Weights of a small self-supervised audio encoder (BEST-RQ).
Model: norm rmsnorm, activation reglu, width 256.
Training: 2800 steps, batches of 64.
Data: trained on single notes of musical instruments (NSynth), 1.0 epochs.
Rows from block 4 of a small self-supervised audio encoder (BEST-RQ), named by matrix and row number. Rows with one number belong to one neuron. Each number is 500 + 25 x the weight over its row's rms, rounded and kept within 0 to 999. All counts start at 0. Numbers have three digits each. After the name is the row's rms in percent of the matrix's.
After each neuron's rows are labels from the 100 clips, of 14976, where the neuron reaches its largest size: "top examples" is what is common among them. Only what is clearly more common there than usual is listed. The data: single notes of musical instruments (NSynth).
# gate: second MLP gate (model.blocks.4.mlp.gate.weight, 672x256), inputs 86-171
# fc1: second MLP up (model.blocks.4.mlp.fc1.weight, 672x256), inputs 86-171
# fc2: second MLP down (model.blocks.4.mlp.fc2.weight, 256x672, transposed), outputs 86-171

gate.82 088:517551451545486479509522463515470515528497488499535558508505489546454486533503524486486540495557536485512543480517513488532498475464517483485520481509476496507459484510518450488464532499528515529530507505490509523499493535521485521505512487508530476527522486
fc1.82 083:476527492480524455485491455462495522522470454524519503494480521483529528468488504547480508497510493462441497508489506465504505486494513485504484545492490529447511537521533510496497490478523515475501480505498504500446487470479553489516493488481484520491458495
fc2.82 075:482523497502506465518520497549499498477481509481482485495486500525492502514517477487444524510525505556510520500499525534571490546536462480499471516493484505503509500480507491448477509521493470475545480495521492519486530535480500513460501467530465488503521487
top examples: synthetic; bass; octave 5; octave 6

gate.91 067:513494479500521484460464478494549517494432496496450473487536482485489563532490489475487466535531503559509519533492514494476476499525464505536500488453505499513486512492504515493467488478513456494548520452511477505465459520516511504485505472474532492462542468
fc1.91 072:495462452523499491469471486460527468517495497532481500493533483485508530512514526498488474515504532494525535492484509464523496530534477496507537483542470511467513492503520452488498522452498514483521480494454517525514511474471500532478494479535490514542513554
fc2.91 072:505538508473467510484507521536492511471494481511488462561449533509504517472473466500515517478516534484530499488520498503496532467507523478535502468498505501537512481540470532467534533499456501527492545538502494504492487528563526468495517499469475473484519497
top examples: guitar; octave 3

gate.239 139:468531509498523495487530483532481529517496536507535510505444505521460489474471498470476471496543498500509535493521475488451560540528519531476500489495496499462515485526491514495485481503522503447535496509507548459515515488527558467448475492495518491469476499
fc1.239 129:485511517494511527524549496427505515512502496480503513506462497516498548518521470458488484527517480491539518498505445538511508470500482515510503505489456461504530492529499500486494477551490534468483514490515551514539496478535518498516483478498522519434481481
fc2.239 116:509498496517520436498483488505484495540542431512468504472491525518503477439474469511495539530473482494493479480489530491438501507491478513458520477524515508468501483545445520471497521485498481493507514533501452453499531485511498464504524516487452504537489492
top examples: brass

gate.346 120:486534529506501522482537494489475511464469485471473491524506473514512506547471521489537495557529493483519520521489487490465463519473483463460495472495564503493537462514530474536522491506512522448479472508486514541580516497513530499465483452502515455518506492
fc1.346 129:475531506515526539469516480506481496520498493513465464486493487498506519519478538477481529564524483491518518510472514496515456533465484516482474470545520471529529493487466464508482536516521530447520522530515539511553566468524529484532500470496490482541490510
fc2.346 111:490492499510537466498498483528471527500502483500518522506501471494509512463525509508461551550513495542511495457513465514513501464485487532448514514434498473467562504505493498455503511518520502516483499479537498499496503516492501511490486526487493468524491495
top examples: synthetic; bass; octave 7

gate.144 085:534505517500462488510519518458480533533488516491459493546505534510471525478481476460514503469484496493482513448508464490463483531528518491507488486505488493498508494473498437531498532491504506458516522479441505503464572525524499494523483468493503514519479507
fc1.144 087:534513468508527494550493525451491550482490500477498450548495542499481452497480481539481520516491482504487495484472507489497516530515513517505507488507512530490509502496503475489499517494521473508521527544509526485521533513492492492482472521503501541522503528
fc2.144 096:491491547472500502511481464519507506480509498500535512498526454482538494528495503452524479478543505511477494506479518538471491511500514516517508535459494453519449492541454541505502500493488513486509478504528470505515481497532546472509490499539517523515523445
top examples: octave 5; mallet; pitch class F#

gate.466 091:488532502482485501540530474540506484535542457504532480503517506485520472474471469507497501531515485500499515494507541482520536569486493484450453473524542503509478517485494487512479489441478512514530559479542501502518514539500456517524468518538468501507512509
fc1.466 092:515517493510478495493510480481473524495496505491500549515473483528517507537500478481483480524465501475511467501466458524476510498505497468494512532477476520464530513464531510501531495524476465468513497499477498516423488498502540445470515502549536503427496497
fc2.466 086:476447494467498507465473529483540494477510512501497504440519507499505478530467511494483496489475489520484498512505530495515510503513529531473506471531524487533476470466509493507482526497520507526493520528498526482569509463526542529542475522545478479508482520
top examples: octave 3

gate.667 133:487489470457516524540507456451496552538471490510495504497537518519511484517510482511496495546518464455527481487473483474513533495477514525517459518497474498492498504544537486506456517540485498490536531514506515472566468501469511483457478510470513471514484461
fc1.667 130:490462499503523502495538457455503531521497466560498535492524511532453473481544508507495527485468467520513515472499496481500529479515499498490456489495530500505480487549559507496515471524472508494523545503462481508488460523499553555493506461545475524520474467
fc2.667 146:547533534496511528532505473520489494500469545476489518504447463525529522438508511509486508455499540502553525515533536498458530515525498479522490485444475517497514492504469473477482470512560486521486507500514490509519467530468499536533478507503490528474506541
top examples: octave 6; pitch class A#; octave 7

gate.249 133:482515470518505491475504465494459511492499476494515526475482514484459502493503513515456496473510511524495515479521486512513502526502441486463458502503562558472517469528499492511481494478486461460503490512468495488481453483520486476484468472504503499513477476
fc1.249 157:480495530501458466497493489516502507490492470501539498486522483476535503461508510502461459491509509524504506450488472537535480517503446469460497524507517518463507445515510502516475499497491477457536498461484503528486420472525507494481481473508455511473488499
fc2.249 172:515502494484499493484489476445500467511518491505489485505485519503503507490494484457520568466451498489497475473495477497500515501463505514528509485453504499486484524513484483469512500506480533498546521483499497517495470502496507465521489497510492499494523517
top examples: guitar

gate.230 083:539488507456470502499504471537510487497505523509462499513481507529449521510456467491507495494492524466497529487530519523461497476543462498510522489512506490525486511521547493503514502507461474501525508516480495498515455535501483464507520455559457524491501507
fc1.230 083:490508497500462463494494520524493492485495464488549535451496453511540496504517505504518475513521495532473471485498522494498487514482532488471478492466543522496497535459516489493519518526458507499493514496507485485571440520468499519488533518515518505531512510
fc2.230 086:483526492496497516552506483548473464485455481504471496534487508495473540518487513458494492498535513488506505496498471482499492522492506501475498493521531484546540489509473493508500514528520484475513527521502507507497467534554574496462498509497483535439477500
top examples: octave 3

gate.297 071:530490487492509542537546494494511507467476504528519538554499503512497485472494507496454537481534496526522541498449506497493504502459472484528486538532530526468496489474537496460504461476513531474450509522504509531521483508543505479523536508503525553495491479
fc1.297 069:541444506476497493503494508466534507517496470510473500526474500490528526529463513518461540493544550525494497495503491513472496505499522533468478511524522498436460510486501503525501486478498537470511510535456511497540538529495502526462510481473510516467526474
fc2.297 066:523534479494488517462496486505473508458491474503475515515516466494480515491538478517488522521455463511467487476481515477531495482514451468515507461514501488576481545505500512486527532513501506530465502497505462514511460491460556524521504503504555538502475574
top examples: synthetic; bass; octave 2; octave 1

gate.318 093:489480504476493508498506483465520504513492509471502514497499487482477541494461474504552476522514504548447449504512458512521524489457529499511505477433514504494510464522501551549518490509485517473463504513475492461537517472532537507496487500489505539520558479
fc1.318 079:497479538544505543487452507492496507490488473515525540505462505490483488509490493488478510528481452485506482502507464518508501519527522494506501512452537489502518511475524530506557540524480493485490524484496478460510483502501513496490545533477542494513500490
fc2.318 075:536511465467489444456503480465534542462487517503459504486497500553509483560518547445543494514508518514495508456491515514498511488483476499474507500504465489511488504461492501531492490520491518504545465487538542561462494490499484490483443508540493475542501490
top examples: octave 7

gate.286 097:498463546523519540557467488501471482536532505502488494456516492489513464516537488518512470504511475457482480475507511498426471544482506484485499467487519501492518508500515539492496504489470498506436504548525490518488524493499502520522537464467489483495473455
fc1.286 087:477520507460533516530479481466487501513487549529499467525475502494494489512519452489543469452462501537483543550554560523513518519523484509530495476520520459458492519451538495523478481478483470516526485513484466531504505473531501523500506499520483483489511521
fc2.286 093:465456488561478464461478504509523512516502484485521490482493462502534497548473500513452512508513480471482476488472493494461509512480499503491544510495486496513462518528513492479494526524502541520511520519490522499494521548550486473495512522485527562510527494
top examples: octave 3

gate.533 065:518527496521512520503472486509489495547480523476453510470525522533481469501464457488521487523471498515492527553507515529528504479512484464469482553499516474488509514442520468483543521479485471466486475456545513520499507488471501489474500485495477468489520503
fc1.533 069:479559498523514510505508490543518475535524507557470487507518448510526479503462515437476503472501515521462559479470502491489534483478535478524513503520508506502466543493508506487449521513524528456486481478537529509495528515464525526536531500499477475507473508
fc2.533 070:521528500481483544530485556476535555475506481487506520526462481495474543508512484509476497488527514480499454532514522521500504490522475500477498463501496487500462488481497469519490454471545493487513469518427456489450497493569507503454477519532515510496499490
top examples: pitch class G#; octave 5; note: G#5

gate.66 099:523510467473482461486503502511524489513512501445511452485487540508497494502517462491520515523481470465501525509522516511498500497489497493506507481547503494453533467493476522521479502497500510464457469487510522456513468526515523520479502468520506527494529455
fc1.66 094:492475508500537512526462516513496509504483496508497458469528471510494482506519494508439498500509449502512465515520477516523529499519496524499521531487476483503467483530481486504458516480489417470466500472496453487490524467501537516494498505508518536494474526
fc2.66 091:499486468528500518460504426539514508542503510488475453489496506499482495526520469516524494507505496505514529483503529481512478479481506507515503527502523524543505487512543474489556500524447513509500488498530516509477530485490489483498491520461494484490528496
top examples: synthetic; bass; octave 5

gate.612 106:486498465497482478484542475496462513466498505491509520507414538511519511486449528483499465523483483447468492479523487497475538486523520512542532501520482493474513516473507488535524532481508475512483500474479514500491551503497485509514507506498509476529514486
fc1.612 094:522524472483532518511474510457486454529512528486505539509516488496461451518503481508472534494513486500509435541486493496499481491510497514551468484445493489485490497569495484472465521545510488489531515512538505501526487487506458496514513528470525500492480486
fc2.612 076:501516513486513492506485458512502539475509499518499491526480486508528502500483497510489519489485510492467515467505491508531495514494501515487525497529476534494542502481482486504509486470520500533487489480514539503453518554487486499531508532517513488473509553
top examples: synthetic; bass; octave 2

gate.665 070:506543467514446472512522560523554493480510465473502522502487485485510487490515513494491513515449502514483524545492490499518493531471518523546483464539487522475558510506461489535530485457494519501476497491529528524467481496497449493506513459538463513524530492
fc1.665 072:521503495540504505490483520512518458542500500455481527469500538541479477456521478491563497453526503467469466498484532485516488504516485509488481520511481453515503464496518457509493527461475496512479497530515502529488479468482455470469549491537492547531501518
fc2.665 072:544495535494494514488479500520492493495503475553482504494527467496504507518488484513526462511489499533500547488532557518488533525504534506470516526506465551486520500507504514497508513499522500472535538466523514469541483480499486512490451517480461506484537464
top examples: bass; octave 1; mallet

gate.368 062:463532528487500490496533457555542473540506492500463464462486447524514481479470475529476527447539513479525540466466496524509522502526479515491481497522540534490473459474441487471492524505448503470473453505516491508462449503533471503494501476517510477506535470
fc1.368 064:451503465479522498464516493540497479507507493510500531516492489516496543546460515534504472487475513540521476554458513489445480518517460497509464500517504525543474469479452519488488510488476491524472522502529528490493489536517509509475519555481486499519501513
fc2.368 055:532528500518497505537496548470521494490492474481491484502499557461539488463525506528494508492509506482486512469493490450536522503506499536548508497450505467500490532502529484481466473520521466471481492470512497498495501477521485506498483442518493509489479520
top examples: mallet

gate.527 088:462470462488486491507476498514513536465495533465455514520519530468510527514502502530507546495487493507536512480521504473495540506505495479502487498512491487475457461536511471534483480453485544483490490463491445474526506511494512482556514511487492489537516523
fc1.527 076:488460533534494521534498487505478514498516465503520477517477529508512491489492467492542496549458498523494528469514485484493479485440479521458464519487493495553524481484500499502531505467493512500492470475498546461525476508519502527463511529491468524465504477
fc2.527 088:468513490482510528497547466521478510496504512491485530490506489497536523484536492575486531504467496459482499490522478524527506483502512501537526504479519477509521495505515465505480517487484478496511542506532505467509521503492492522489525530498487498508500511
top examples: octave 6; mallet; pitch class D

gate.522 107:511534489529509544514521529503508478510483476468482507476508512513538463471539522486492461500491503476464513491519487506510507483466495509467460501446513474496497570436522501527512502516461545525528534511521487484493479514507484475495449430483475501501509473
fc1.522 116:470488519513489512471519509501489499486502518544526458486522487506505483505530518524473469470496517521502528472497510461518486484508509484469493514528486563487485479525478522496477467486511495521520535516477496507509443517442514482474524501487473509532482525
fc2.522 083:463514483486511453528451525521490478491477498462484499489476488510522470459496502533481532499502519501485460532494495483508487531545481523558550478457521474506495480454528496476507474467459502478502491487528501512502522491532517514526487540472544464511504482
top examples: pitch class G#; note: G#5

gate.121 135:505520486475477523492524518503520517496472528533438479533515492502451511475506551495510476517531487507458517488511460502464516510496539505478491523527510543494467479480520496515527497479516516534489511489512539476513501496501461499559532528533542497537539504
fc1.121 117:516444519484463505500513553465522507523511510550454473523495483498474480518508520491494498498524425483457469513499458494488498517478568495539495507569511494471474493480512487527478535511502493502508499466506552482506523479479488489538499487493545503520544498
fc2.121 128:471503536494536489476469546525442484477452505490503509483552490520538490508527492484563503497485537482475497568510515496503527485519493463482524510508493508492531493495512536500540476523506491512498506529476496557507480515494523511509451474479522522450488490
top examples: octave 3

gate.324 087:488560472502479526518522483500480490503551494496491499519511487502489473540505473457499497486522511494502491497456490510528497504479490458502418486497530544496523478483569485450491538472463538508504539485482500468518481534494493490482515482552552469512536473
fc1.324 084:519507502541523480520528492444516469549483489452487534516531484526513487529461508460495472541468484480519518471476470503492479514514505478493549478510492472515527497498458491440483520508509500507499504463478513505522516506498543540468497516502514495499478463
fc2.324 089:489488541512484511537516534469458472461495498523504474553507485477501481480578471516470515474554538539475501502520523517515507491450520479511496498446461482532498508466502486474510460486536553531512462517504514462522536487498453470559497486520490479462527495
top examples: mallet

gate.97 065:568494469482546541497468526473428514484507467497476499540517551511554449444481522462506494519513528513511488475477522480483512503532488481495524529531485507490507459481533478485484529488497527465514479459527545495473506482527501514472547501481503470507516500
fc1.97 062:537479495517467496466504485463519495463509525480457517522495522533492511468512523458498534496534525444509469503437501486499531499538488462465553485515528468567503466503455481504534527507519451514544526494493537517494480500529526498464508477508493469451472491
fc2.97 060:470530518436552488526520497539519468544510468518523482505510462458489545487476522546511495477456454526469487476536473498476513495490545542517443519464499517490502481463476478501487483482465466499480486511504492501456478467521477505524529501507505491497549494
top examples: octave 6; octave 7; pitch class A#

gate.614 078:511477526487497550492503487459481487481494480462498556527494520515517555486455509446512478529482567518528501492514529552524528465481453528493484555511530462520500496498480484495483521503500498545481485503521486492484473517514538531505515517506498508497524481
fc1.614 079:465508533482473501520503488478531487487538510474482504513567535463516482476498484492569486483471528463467505487483502482519466490493527522482516472555474477495529454469519470527486488506483521537543466535505481487521519496543473499522523511511502468471538472
fc2.614 065:513524486538494541525471526532497493512514510491465482560492507512448472501499460495505498519483477517471506455500489533526515505524474526513489468507502493481494539482508515518510484460510544499502511537512492459488466466528524502522447524466459482541524504
top examples: guitar; octave 6

gate.8 114:513516429467531511500497514562506513508498524543521497491507522509468498494514510537497516513488518502453524512537510474529487545518523519497453498543517485539439524481526501475488537516547500509500485475491507517447537511523498540484520486513501466503457509
fc1.8 102:515507445458530479515491508489523547517522476468540521502513496483519494540497478513508489538506475508524456542509524515510533472453463488505427514519519508521487471505503529510477495519455489518490476478512484519486522530462496490503529531512536539522479517
fc2.8 098:522506477541506479509545493475484482517482500496542468521508490491514498485525518513499511488483502500522512501529486461566493515528491474484506507499521506514518480487463474536517507449537496500496506537499490510499492494537519561466522467480510487491518530
top examples: octave 7

gate.108 085:503493500490528514520502494495463475477493501531487496497528494488516495497543503547501515487545513518501509478466529533501549517542514509497485488495535458484472478494518457504527475489477507501503484463527490488505517464489481504512498495479507530468525465
fc1.108 097:479502525513504510488529483480539514459484505527513495491496490486532517482517516499531525496542545527522489473494523516501532545519519511469485476527521481520513505525476459480554522522503508506510554510531512484473484470520498504461500525512497482479505472
fc2.108 116:520487490465506512547439514504463518500489482446489540508483533504472508513502502526447479452473505506447493485558509471487471464516516470490487520511482532486491473496497483517526479456484506492496469495457528507511518512524502509539510517492484510441506455
top examples: octave 6; guitar

gate.480 082:485515491499476482484502545436517507510505498526525500495520519509456539465525498541533515463446560516507502508501511456523499530469512485527463494492521514506518528506534500502532539503480518480534529487472536484473473535513490499523509503533522521486507500
fc1.480 098:513509539517494520465476476527490468499509492491479472510509515498500527493524472497558514522458499440459475445480473494505525538516481496468481520505463514493513491511479504491549551539510477514502556472552503469523420452469549504492498516492494532489500488
fc2.480 101:491504442485527507515498469462532520485482514488507527457529481521498475519493470524470497504511518582490503509509483520489496467489510536545472524502508526490501576533513487505476485494473511493463477526504524508561513546502505510544501520510529461520523531
top examples: octave 3

gate.197 100:512528459498494498494479468476536475510471500517434445483519487491492471571485462504516497515475533482526516508484515487516519484531543475511502474496500514510500474497435518521478527503477486477529494480541516526438524536511458490510520522465531507474544488
fc1.197 094:503521492500485495466480441481486490529492542471503496515495518463504499490472507536514485470492532498557492493549478513527499484478488488547463497501473499501467486516524493468468505483512496515510456516471473540518510491482521490475527509471561475499508493
fc2.197 095:504472488501477499494485533520525482508503502509530451489494500495506501461470521437491458533477518496521507469470474523521490529528467508556488479471500507516517486498503463486535496475488496486521491510479484501449491470499491482460452501538536534507472527
top examples: octave 5; mallet

gate.342 087:522480495460483580516480523476469525480497547504551497507487474525511496486503519502539548464526548502453522462509527523488484492466477469485520479540495499489487510561521499541486471531470467472475513487536553502483467478497513492504516467530478514502496465
fc1.342 089:520499478474498481511488483521503548519524543538480532512512497490494527507514524509485481515558527537479479517530529496531502524521502510447501538486461502494492500466484522514485507499537483505485503471549510515494451476551497475463506498507441504506468539
fc2.342 091:501475506551500495475474490513482487507546528467496485498498499467493459521551449503438552498484523470501477476482519473521508527515478479526494483528502485510504469472512533497467500495476533520529493456462480444492507536466521520523511492527531513549505506
top examples: pitch class F#; string; note: F#4

gate.349 095:476476496519515530501496506521521482513496488535487435465498504503458490484473466487479466487486511515477499458490527499525559532497498471504475509525507492473456447481552508492483492519508517550483509460521494526509508510503510536506482489530489524477476519
fc1.349 110:489485504496502510513528496492501521487471515449531502506456511515497517500472514500516498539493491519554548495480498467485488490527472471481498515488485459510507506485496486539469507498489521512511539477503474526522525489503542497539495539472517489533540475
fc2.349 103:481481474491513493501461469512511478492510481528496482495513448497502499513508473498485530480473491490477455535498506491541517505528491489552499535500483567470507460522499473440490458508492519486495469494560523525491483494507481524479499536542509514474518494
top examples: guitar

gate.363 088:536496505537535498457500503473543488473451525482487492524510501521487521491543523495528546440486521478499461501507515523526486494499531507516494480533507488472470484523493484512479522472470506506444522468497540513528502491534447506478517484502500499507520544
fc1.363 092:440511533425482477474503488460529470502489498478556505510502490461549557514491500486514475489474472511497477494463500502495492518540465499507482522497528526453512459536486468503522491504471503455533540484487486475509510488469500492489505506491462480488530481
fc2.363 080:568493512486476515479455481477470501559507505538470506471510509517489527528502508507468503530493515580526475516500536532530526498514509505453523501498504477472532506467503497471519490506498533528497509530501489466539529486481541471514509514482488497514476492
top examples: synthetic; bass; octave 5

gate.553 064:519537515498512496534467510497430539501523518538504481481464539510504437505518512498491503481503506469510478482498499511476496514503476458517510489512515492473513496517485478533464459489506487559498563524465464511483516506523517514494539511528507491499439477
fc1.553 061:530479516497540559527513541507525488466494476553548470515507488485476525555470497533509545489497504488527472472517492492484499488514512551497463461509485458522459482494452510503495531523467503520512508519481523523520525487468508461497506486468493505520531470
fc2.553 053:518462482499482482505505501503471467541503502476450539534441490468514492473496533458482460503473536542539535510502526531502461512467497494479526521461531535517506473499472448504501507458470487449432508488516557462483500498509477521506532511499481534494507477
top examples: brass

gate.656 094:538581471526468504517504496494503490529452482471531479462467480518528512481530506486526493532466498489551490508502500524509478518497487524536489512489524518518541480505485468501476490483499486498525511492464492501512483521517490496489517502521487467538493462
fc1.656 093:517455539539481533486486557489519521513518495542450516535511470530485476550460506488509502484530508504498484523481490488549485465471512492546514534508488496522516490499486503499477518500484488474500451491527523442506543481519459524487493485519486521478492529
fc2.656 103:493552477438503523525508481504477496479508542465537503524446483478508490479515496500524517518476497516506521490471477504495502532503494494518463490502449472483545493523496502487534449487487545459482497495466516553464526533511481536505525492492454484511513506
top examples: guitar; brass

gate.134 071:502476549510522480502496509462509522504502500453492479486496508501507493452500486514543487465507489474529513469534518547480493515480488459520489507532487476490486488496498486498497547509521504499429484478485447531586499542508500466491468479484522507534506521
fc1.134 070:474512484536487527523506516497530503533488533477478486504469494509510510499499506444493523466531508522495482525548470520464539534538506527506489537532471527489499490505467507477534569499480548513542501515524545473470496500525545485483491522505511481520495504
fc2.134 062:521550482496518526524465506529464509517551500532499527504511515513468481458512495536543488539430486514474516458460488480513480481494496507509489485486504535526450510516506480466492484525510518487511480473520488486477525545526459498477528487504531490512473554
top examples: octave 7

gate.84 087:511541525541509495491527519495504471531498513500490484490488492509502500478483477487495541523506508495499486476508508533526552489514457532456470520475511494486451502529463544497525471504523493550498536504481509503482501497489449511493521478531499517475533547
fc1.84 091:466504453521482545532525488506488500489493482506511502533493490546485534498535474530528505488501540482454466522478485516472539483515492446493512481512455459492523495482501500492516516470483473478510513478514495513550471504480510482491491511543481516496517484
fc2.84 091:548510514538478513463477505499550528513509501495514541516498489484512512508473525529445487502521480514478515497534502492516491514496482497487509565522543438555487503481495502493486444481474512519491503494472489506499500458469495492517459498486514499525484513
top examples: bass; octave 1

gate.90 106:521533477496498565485533471468480471498489513513418521485514465515478480541481478450528507490510540561464500491464481473501500552519482473451447483535501544519503492489516491515499514497499467520494512506507474526516517521486466500447517527572478486474496507
fc1.90 096:502506511450544493490500480498470513540512509556525509549525503503519525436509522478453496498506508490487526476550538501496532468475460493511561530523482544480504501493493505488499524513482540496540519456491524490485518508496540469550513488438506494483488516
fc2.90 091:506471514501500491473517547484537489509476489503470477495493496505513504551483512490500501510450495488469487494488454517527472494509477501501452469498536467529540461530497445457513502555536493487524532533516487465467516496525467523478528483516549482519487509
top examples: pitch class G#; octave 5

gate.68 077:498535513507507528513558495469501513499482508483529511530496511483536529522499492488492489513500468493492495532499493491471491508492495500528518515511533489485494502494480511502480505499518504496463546497487536527535492497450501523539512516521482545542485517
fc1.68 073:499497509492490497525499478493509423492521544508488496518491491531459439493491557529505515495533514502462472518487508551481504484511521456475481498511488493510466484512495526479480528547510478488503471481527507481522494475467517509524498501537495515553501485
fc2.68 089:521500532512479500477488509433519491539519545519535504493497529511549479479493463490540504513520507471514467492523522499516473499524532510527501503493492505498533522495525511442532533470496494484521509468511522546492543530487475480498494532489500536518527505
top examples: bass

gate.343 097:524494511524488559507450520499518486492533480508526474488482509479488510496533495500492485519499522489517481498561504510509473479483474483506499483554499463493506455484535501510498496503539525458508514473493533534519520526492520456516502469513509519488461481
fc1.343 113:543498456534467512491522493503540497490467472509525536578497491513487473502531506518498473491484478489454467497468486473495446517498522474514543515519448471501488471529513476465474503500506497538549511482532518509494503473485505481494489509497466516468504513
fc2.343 090:479480544506484520484529517503510445550519501454471500486492447498484496486512477502471525482488477473543519544487503549493507493536490511483496510470501494494505556530475519496533500550520485500473488498486490513472533537452523478479526516516497506548499499
top examples: octave 7; guitar

gate.296 106:544540514503481505485520489515516503528454509489496507491441495510519556571507477500458495525452475454523520499483531503502444485542510509517499498456491526509469510503490514514537501468500487473523461482486531546492502482518462501503543486515502516500541508
fc1.296 102:564535541514478497532538530496491519497493519489518495453489501535488513534517506496463500479485468490511494502477488562510475483549522481526501525517494545491497558484495492522490539477467514465499519514486522483465487510504526533479535488503537519507465548
fc2.296 103:441463504508540515511461486472497509495514481512487483523497453458419513475499490492514512524513475493532469526546534489507506470504492488486463500503507463480515492474522489469467502518542465505528484532524509477531464552513494460526469504493533537523556474
top examples: octave 6; octave 7

gate.102 070:488507487485521522461505523518449514510468487456522540484493522475490544495488467497509472522498509479512484439543507523514511505463463497484490529515478458458451466496532486526488519504519504511472453496515496450503497504517490466517533484492507477480496518
fc1.102 080:498505483498520527513542484477527440474517541545486456499544536498481503481542495488528531463506494528502505501491491501551461531507491457526509526480487499500534488506510498494504460512519519535537526451448514524463464509487499482467485483491527496533483483
fc2.102 065:498502514466516485501461468519468526494500458503497532516462454476534528528479526545484516494498532562486487506478522522464454482507502510499434544520516536521502481537469505490509498502507515513506475492522526481503538484495516502544447521497481522470538531
top examples: octave 7

gate.203 061:491514480499493517514509464527447518519496465459510482495528488490527539494489540472504540544534503474505519464495506487513518485510507527534485502537511475476518465509481492536473521481473529464563496513534485489472531527536540566486511523494512458502460529
fc1.203 069:500488475535501485474485497480513500514525488549456492498480510482509472519485521490550516473474485528503509532463492476520465508537494453524495526524516477515535501506482472443513481524506460497524481506468526523524510534489486473474441500531478551476483512
fc2.203 072:531524519496486491523484561535509538449491532465523483494527507495494534503499522476488486525538539481484483479535494502494487501494505517522524453520545538513511472505552539483501519484551481465499493489487516508488506509489510540525547521460528457496530520
top examples: pitch class G#

gate.268 081:486512485555500493475510479495513511496483516504487491542463489444478516481495542516520471516502485496503481514477567494476495484504523532489509491514476496479486463494461504520489504532512520485495506506512500494494514496539483491509487494496553505467526501
fc1.268 080:483531485540480479511442507457457467463523503539489491484500497502530517525512481454504520487512541520529448522481515475506485561498477527481519497540539514484479479497527501488549530519514509478485508516539523500483504545463525502491485483529504528529561483
fc2.268 077:510511466448524474468530494529534495516500473513529514522494478454445500494506470508510499452496473509485539514564518492459526493513518439475473490503479550500509516521486495521489496496503504521532530485520503490491525527529511474467512484451511494501495469
top examples: octave 3

gate.330 076:495511508475536503477480468493496479511515512479494500480539525446477466494482501514485476508506489494493503484479497458491501466481491506479453479466476529529494526499481508412492500512494453452503483468555517473549485450497549463530486498505533525524485471
fc1.330 087:505485483488469496508498522497502512523490513500517506508502510504473502551499526484472524514457537526530515511543489515502524502510496488487523493491490455474506512453504524496506482517542523491539478479545518502479479525531458504476513513458504488467529491
fc2.330 072:518506484538492515501495499502484502511533484494434517514535511463513472482484428485519494492523503525502478509470473459511486493516525493532473479517501527515505432504516442528486521494456476489487532425488451485502538462499515518477545452513485471516502469
top examples: octave 5

gate.528 097:496536459479501488492512505459508464501494483436491519493476453509547493493510529497482508527478513452501509513469478504507515508510502503495502484493516520499481526505519484485533508459490518501513503484482502481480562522523529527524484466529521502490495472
fc1.528 101:461499540490536504486473513472511502528500444501508534567504531481507461531495543465512482492511526506461526497514499483472485481508492509473475475508490525525463483487518540497471516465503502507514477482523538474451495524491503463500479527520504506511540515
fc2.528 096:521501492470519502545489465527454497519505465479500457446498484562532491521494533486480466542506502466504516560494515466515541503470490492466531464494496456472527538497462459505506528525477503491544519477524490443515528474477507511543476488498479500522460519
top examples: octave 6; mallet

gate.37 071:512510524505499508538497515514508470491463497465475437519514500446495477514530490492448502493485513481492476517457456502466491509478529457523472519569487488496489510525516464511499431473486510485473513492484499522496507508473472497472499478498521515480507493
fc1.37 076:500543479488545488463499506461506511515498505534503481510507518479507453508541529490477481520507535503497547512480579484538477495497488544515522517471511506515482494518459463526480487497519480541527527505535486489519512492510532501488498489483515493520468519
fc2.37 085:530538519457507513480497531516515503492483444469470495454446493512464530512487485489499492470526471460431476494470484498489469527468523482469524533493498502515510496475519487491534534544525526446523507529422518467502495470507516516506508486531480500449521501
top examples: mallet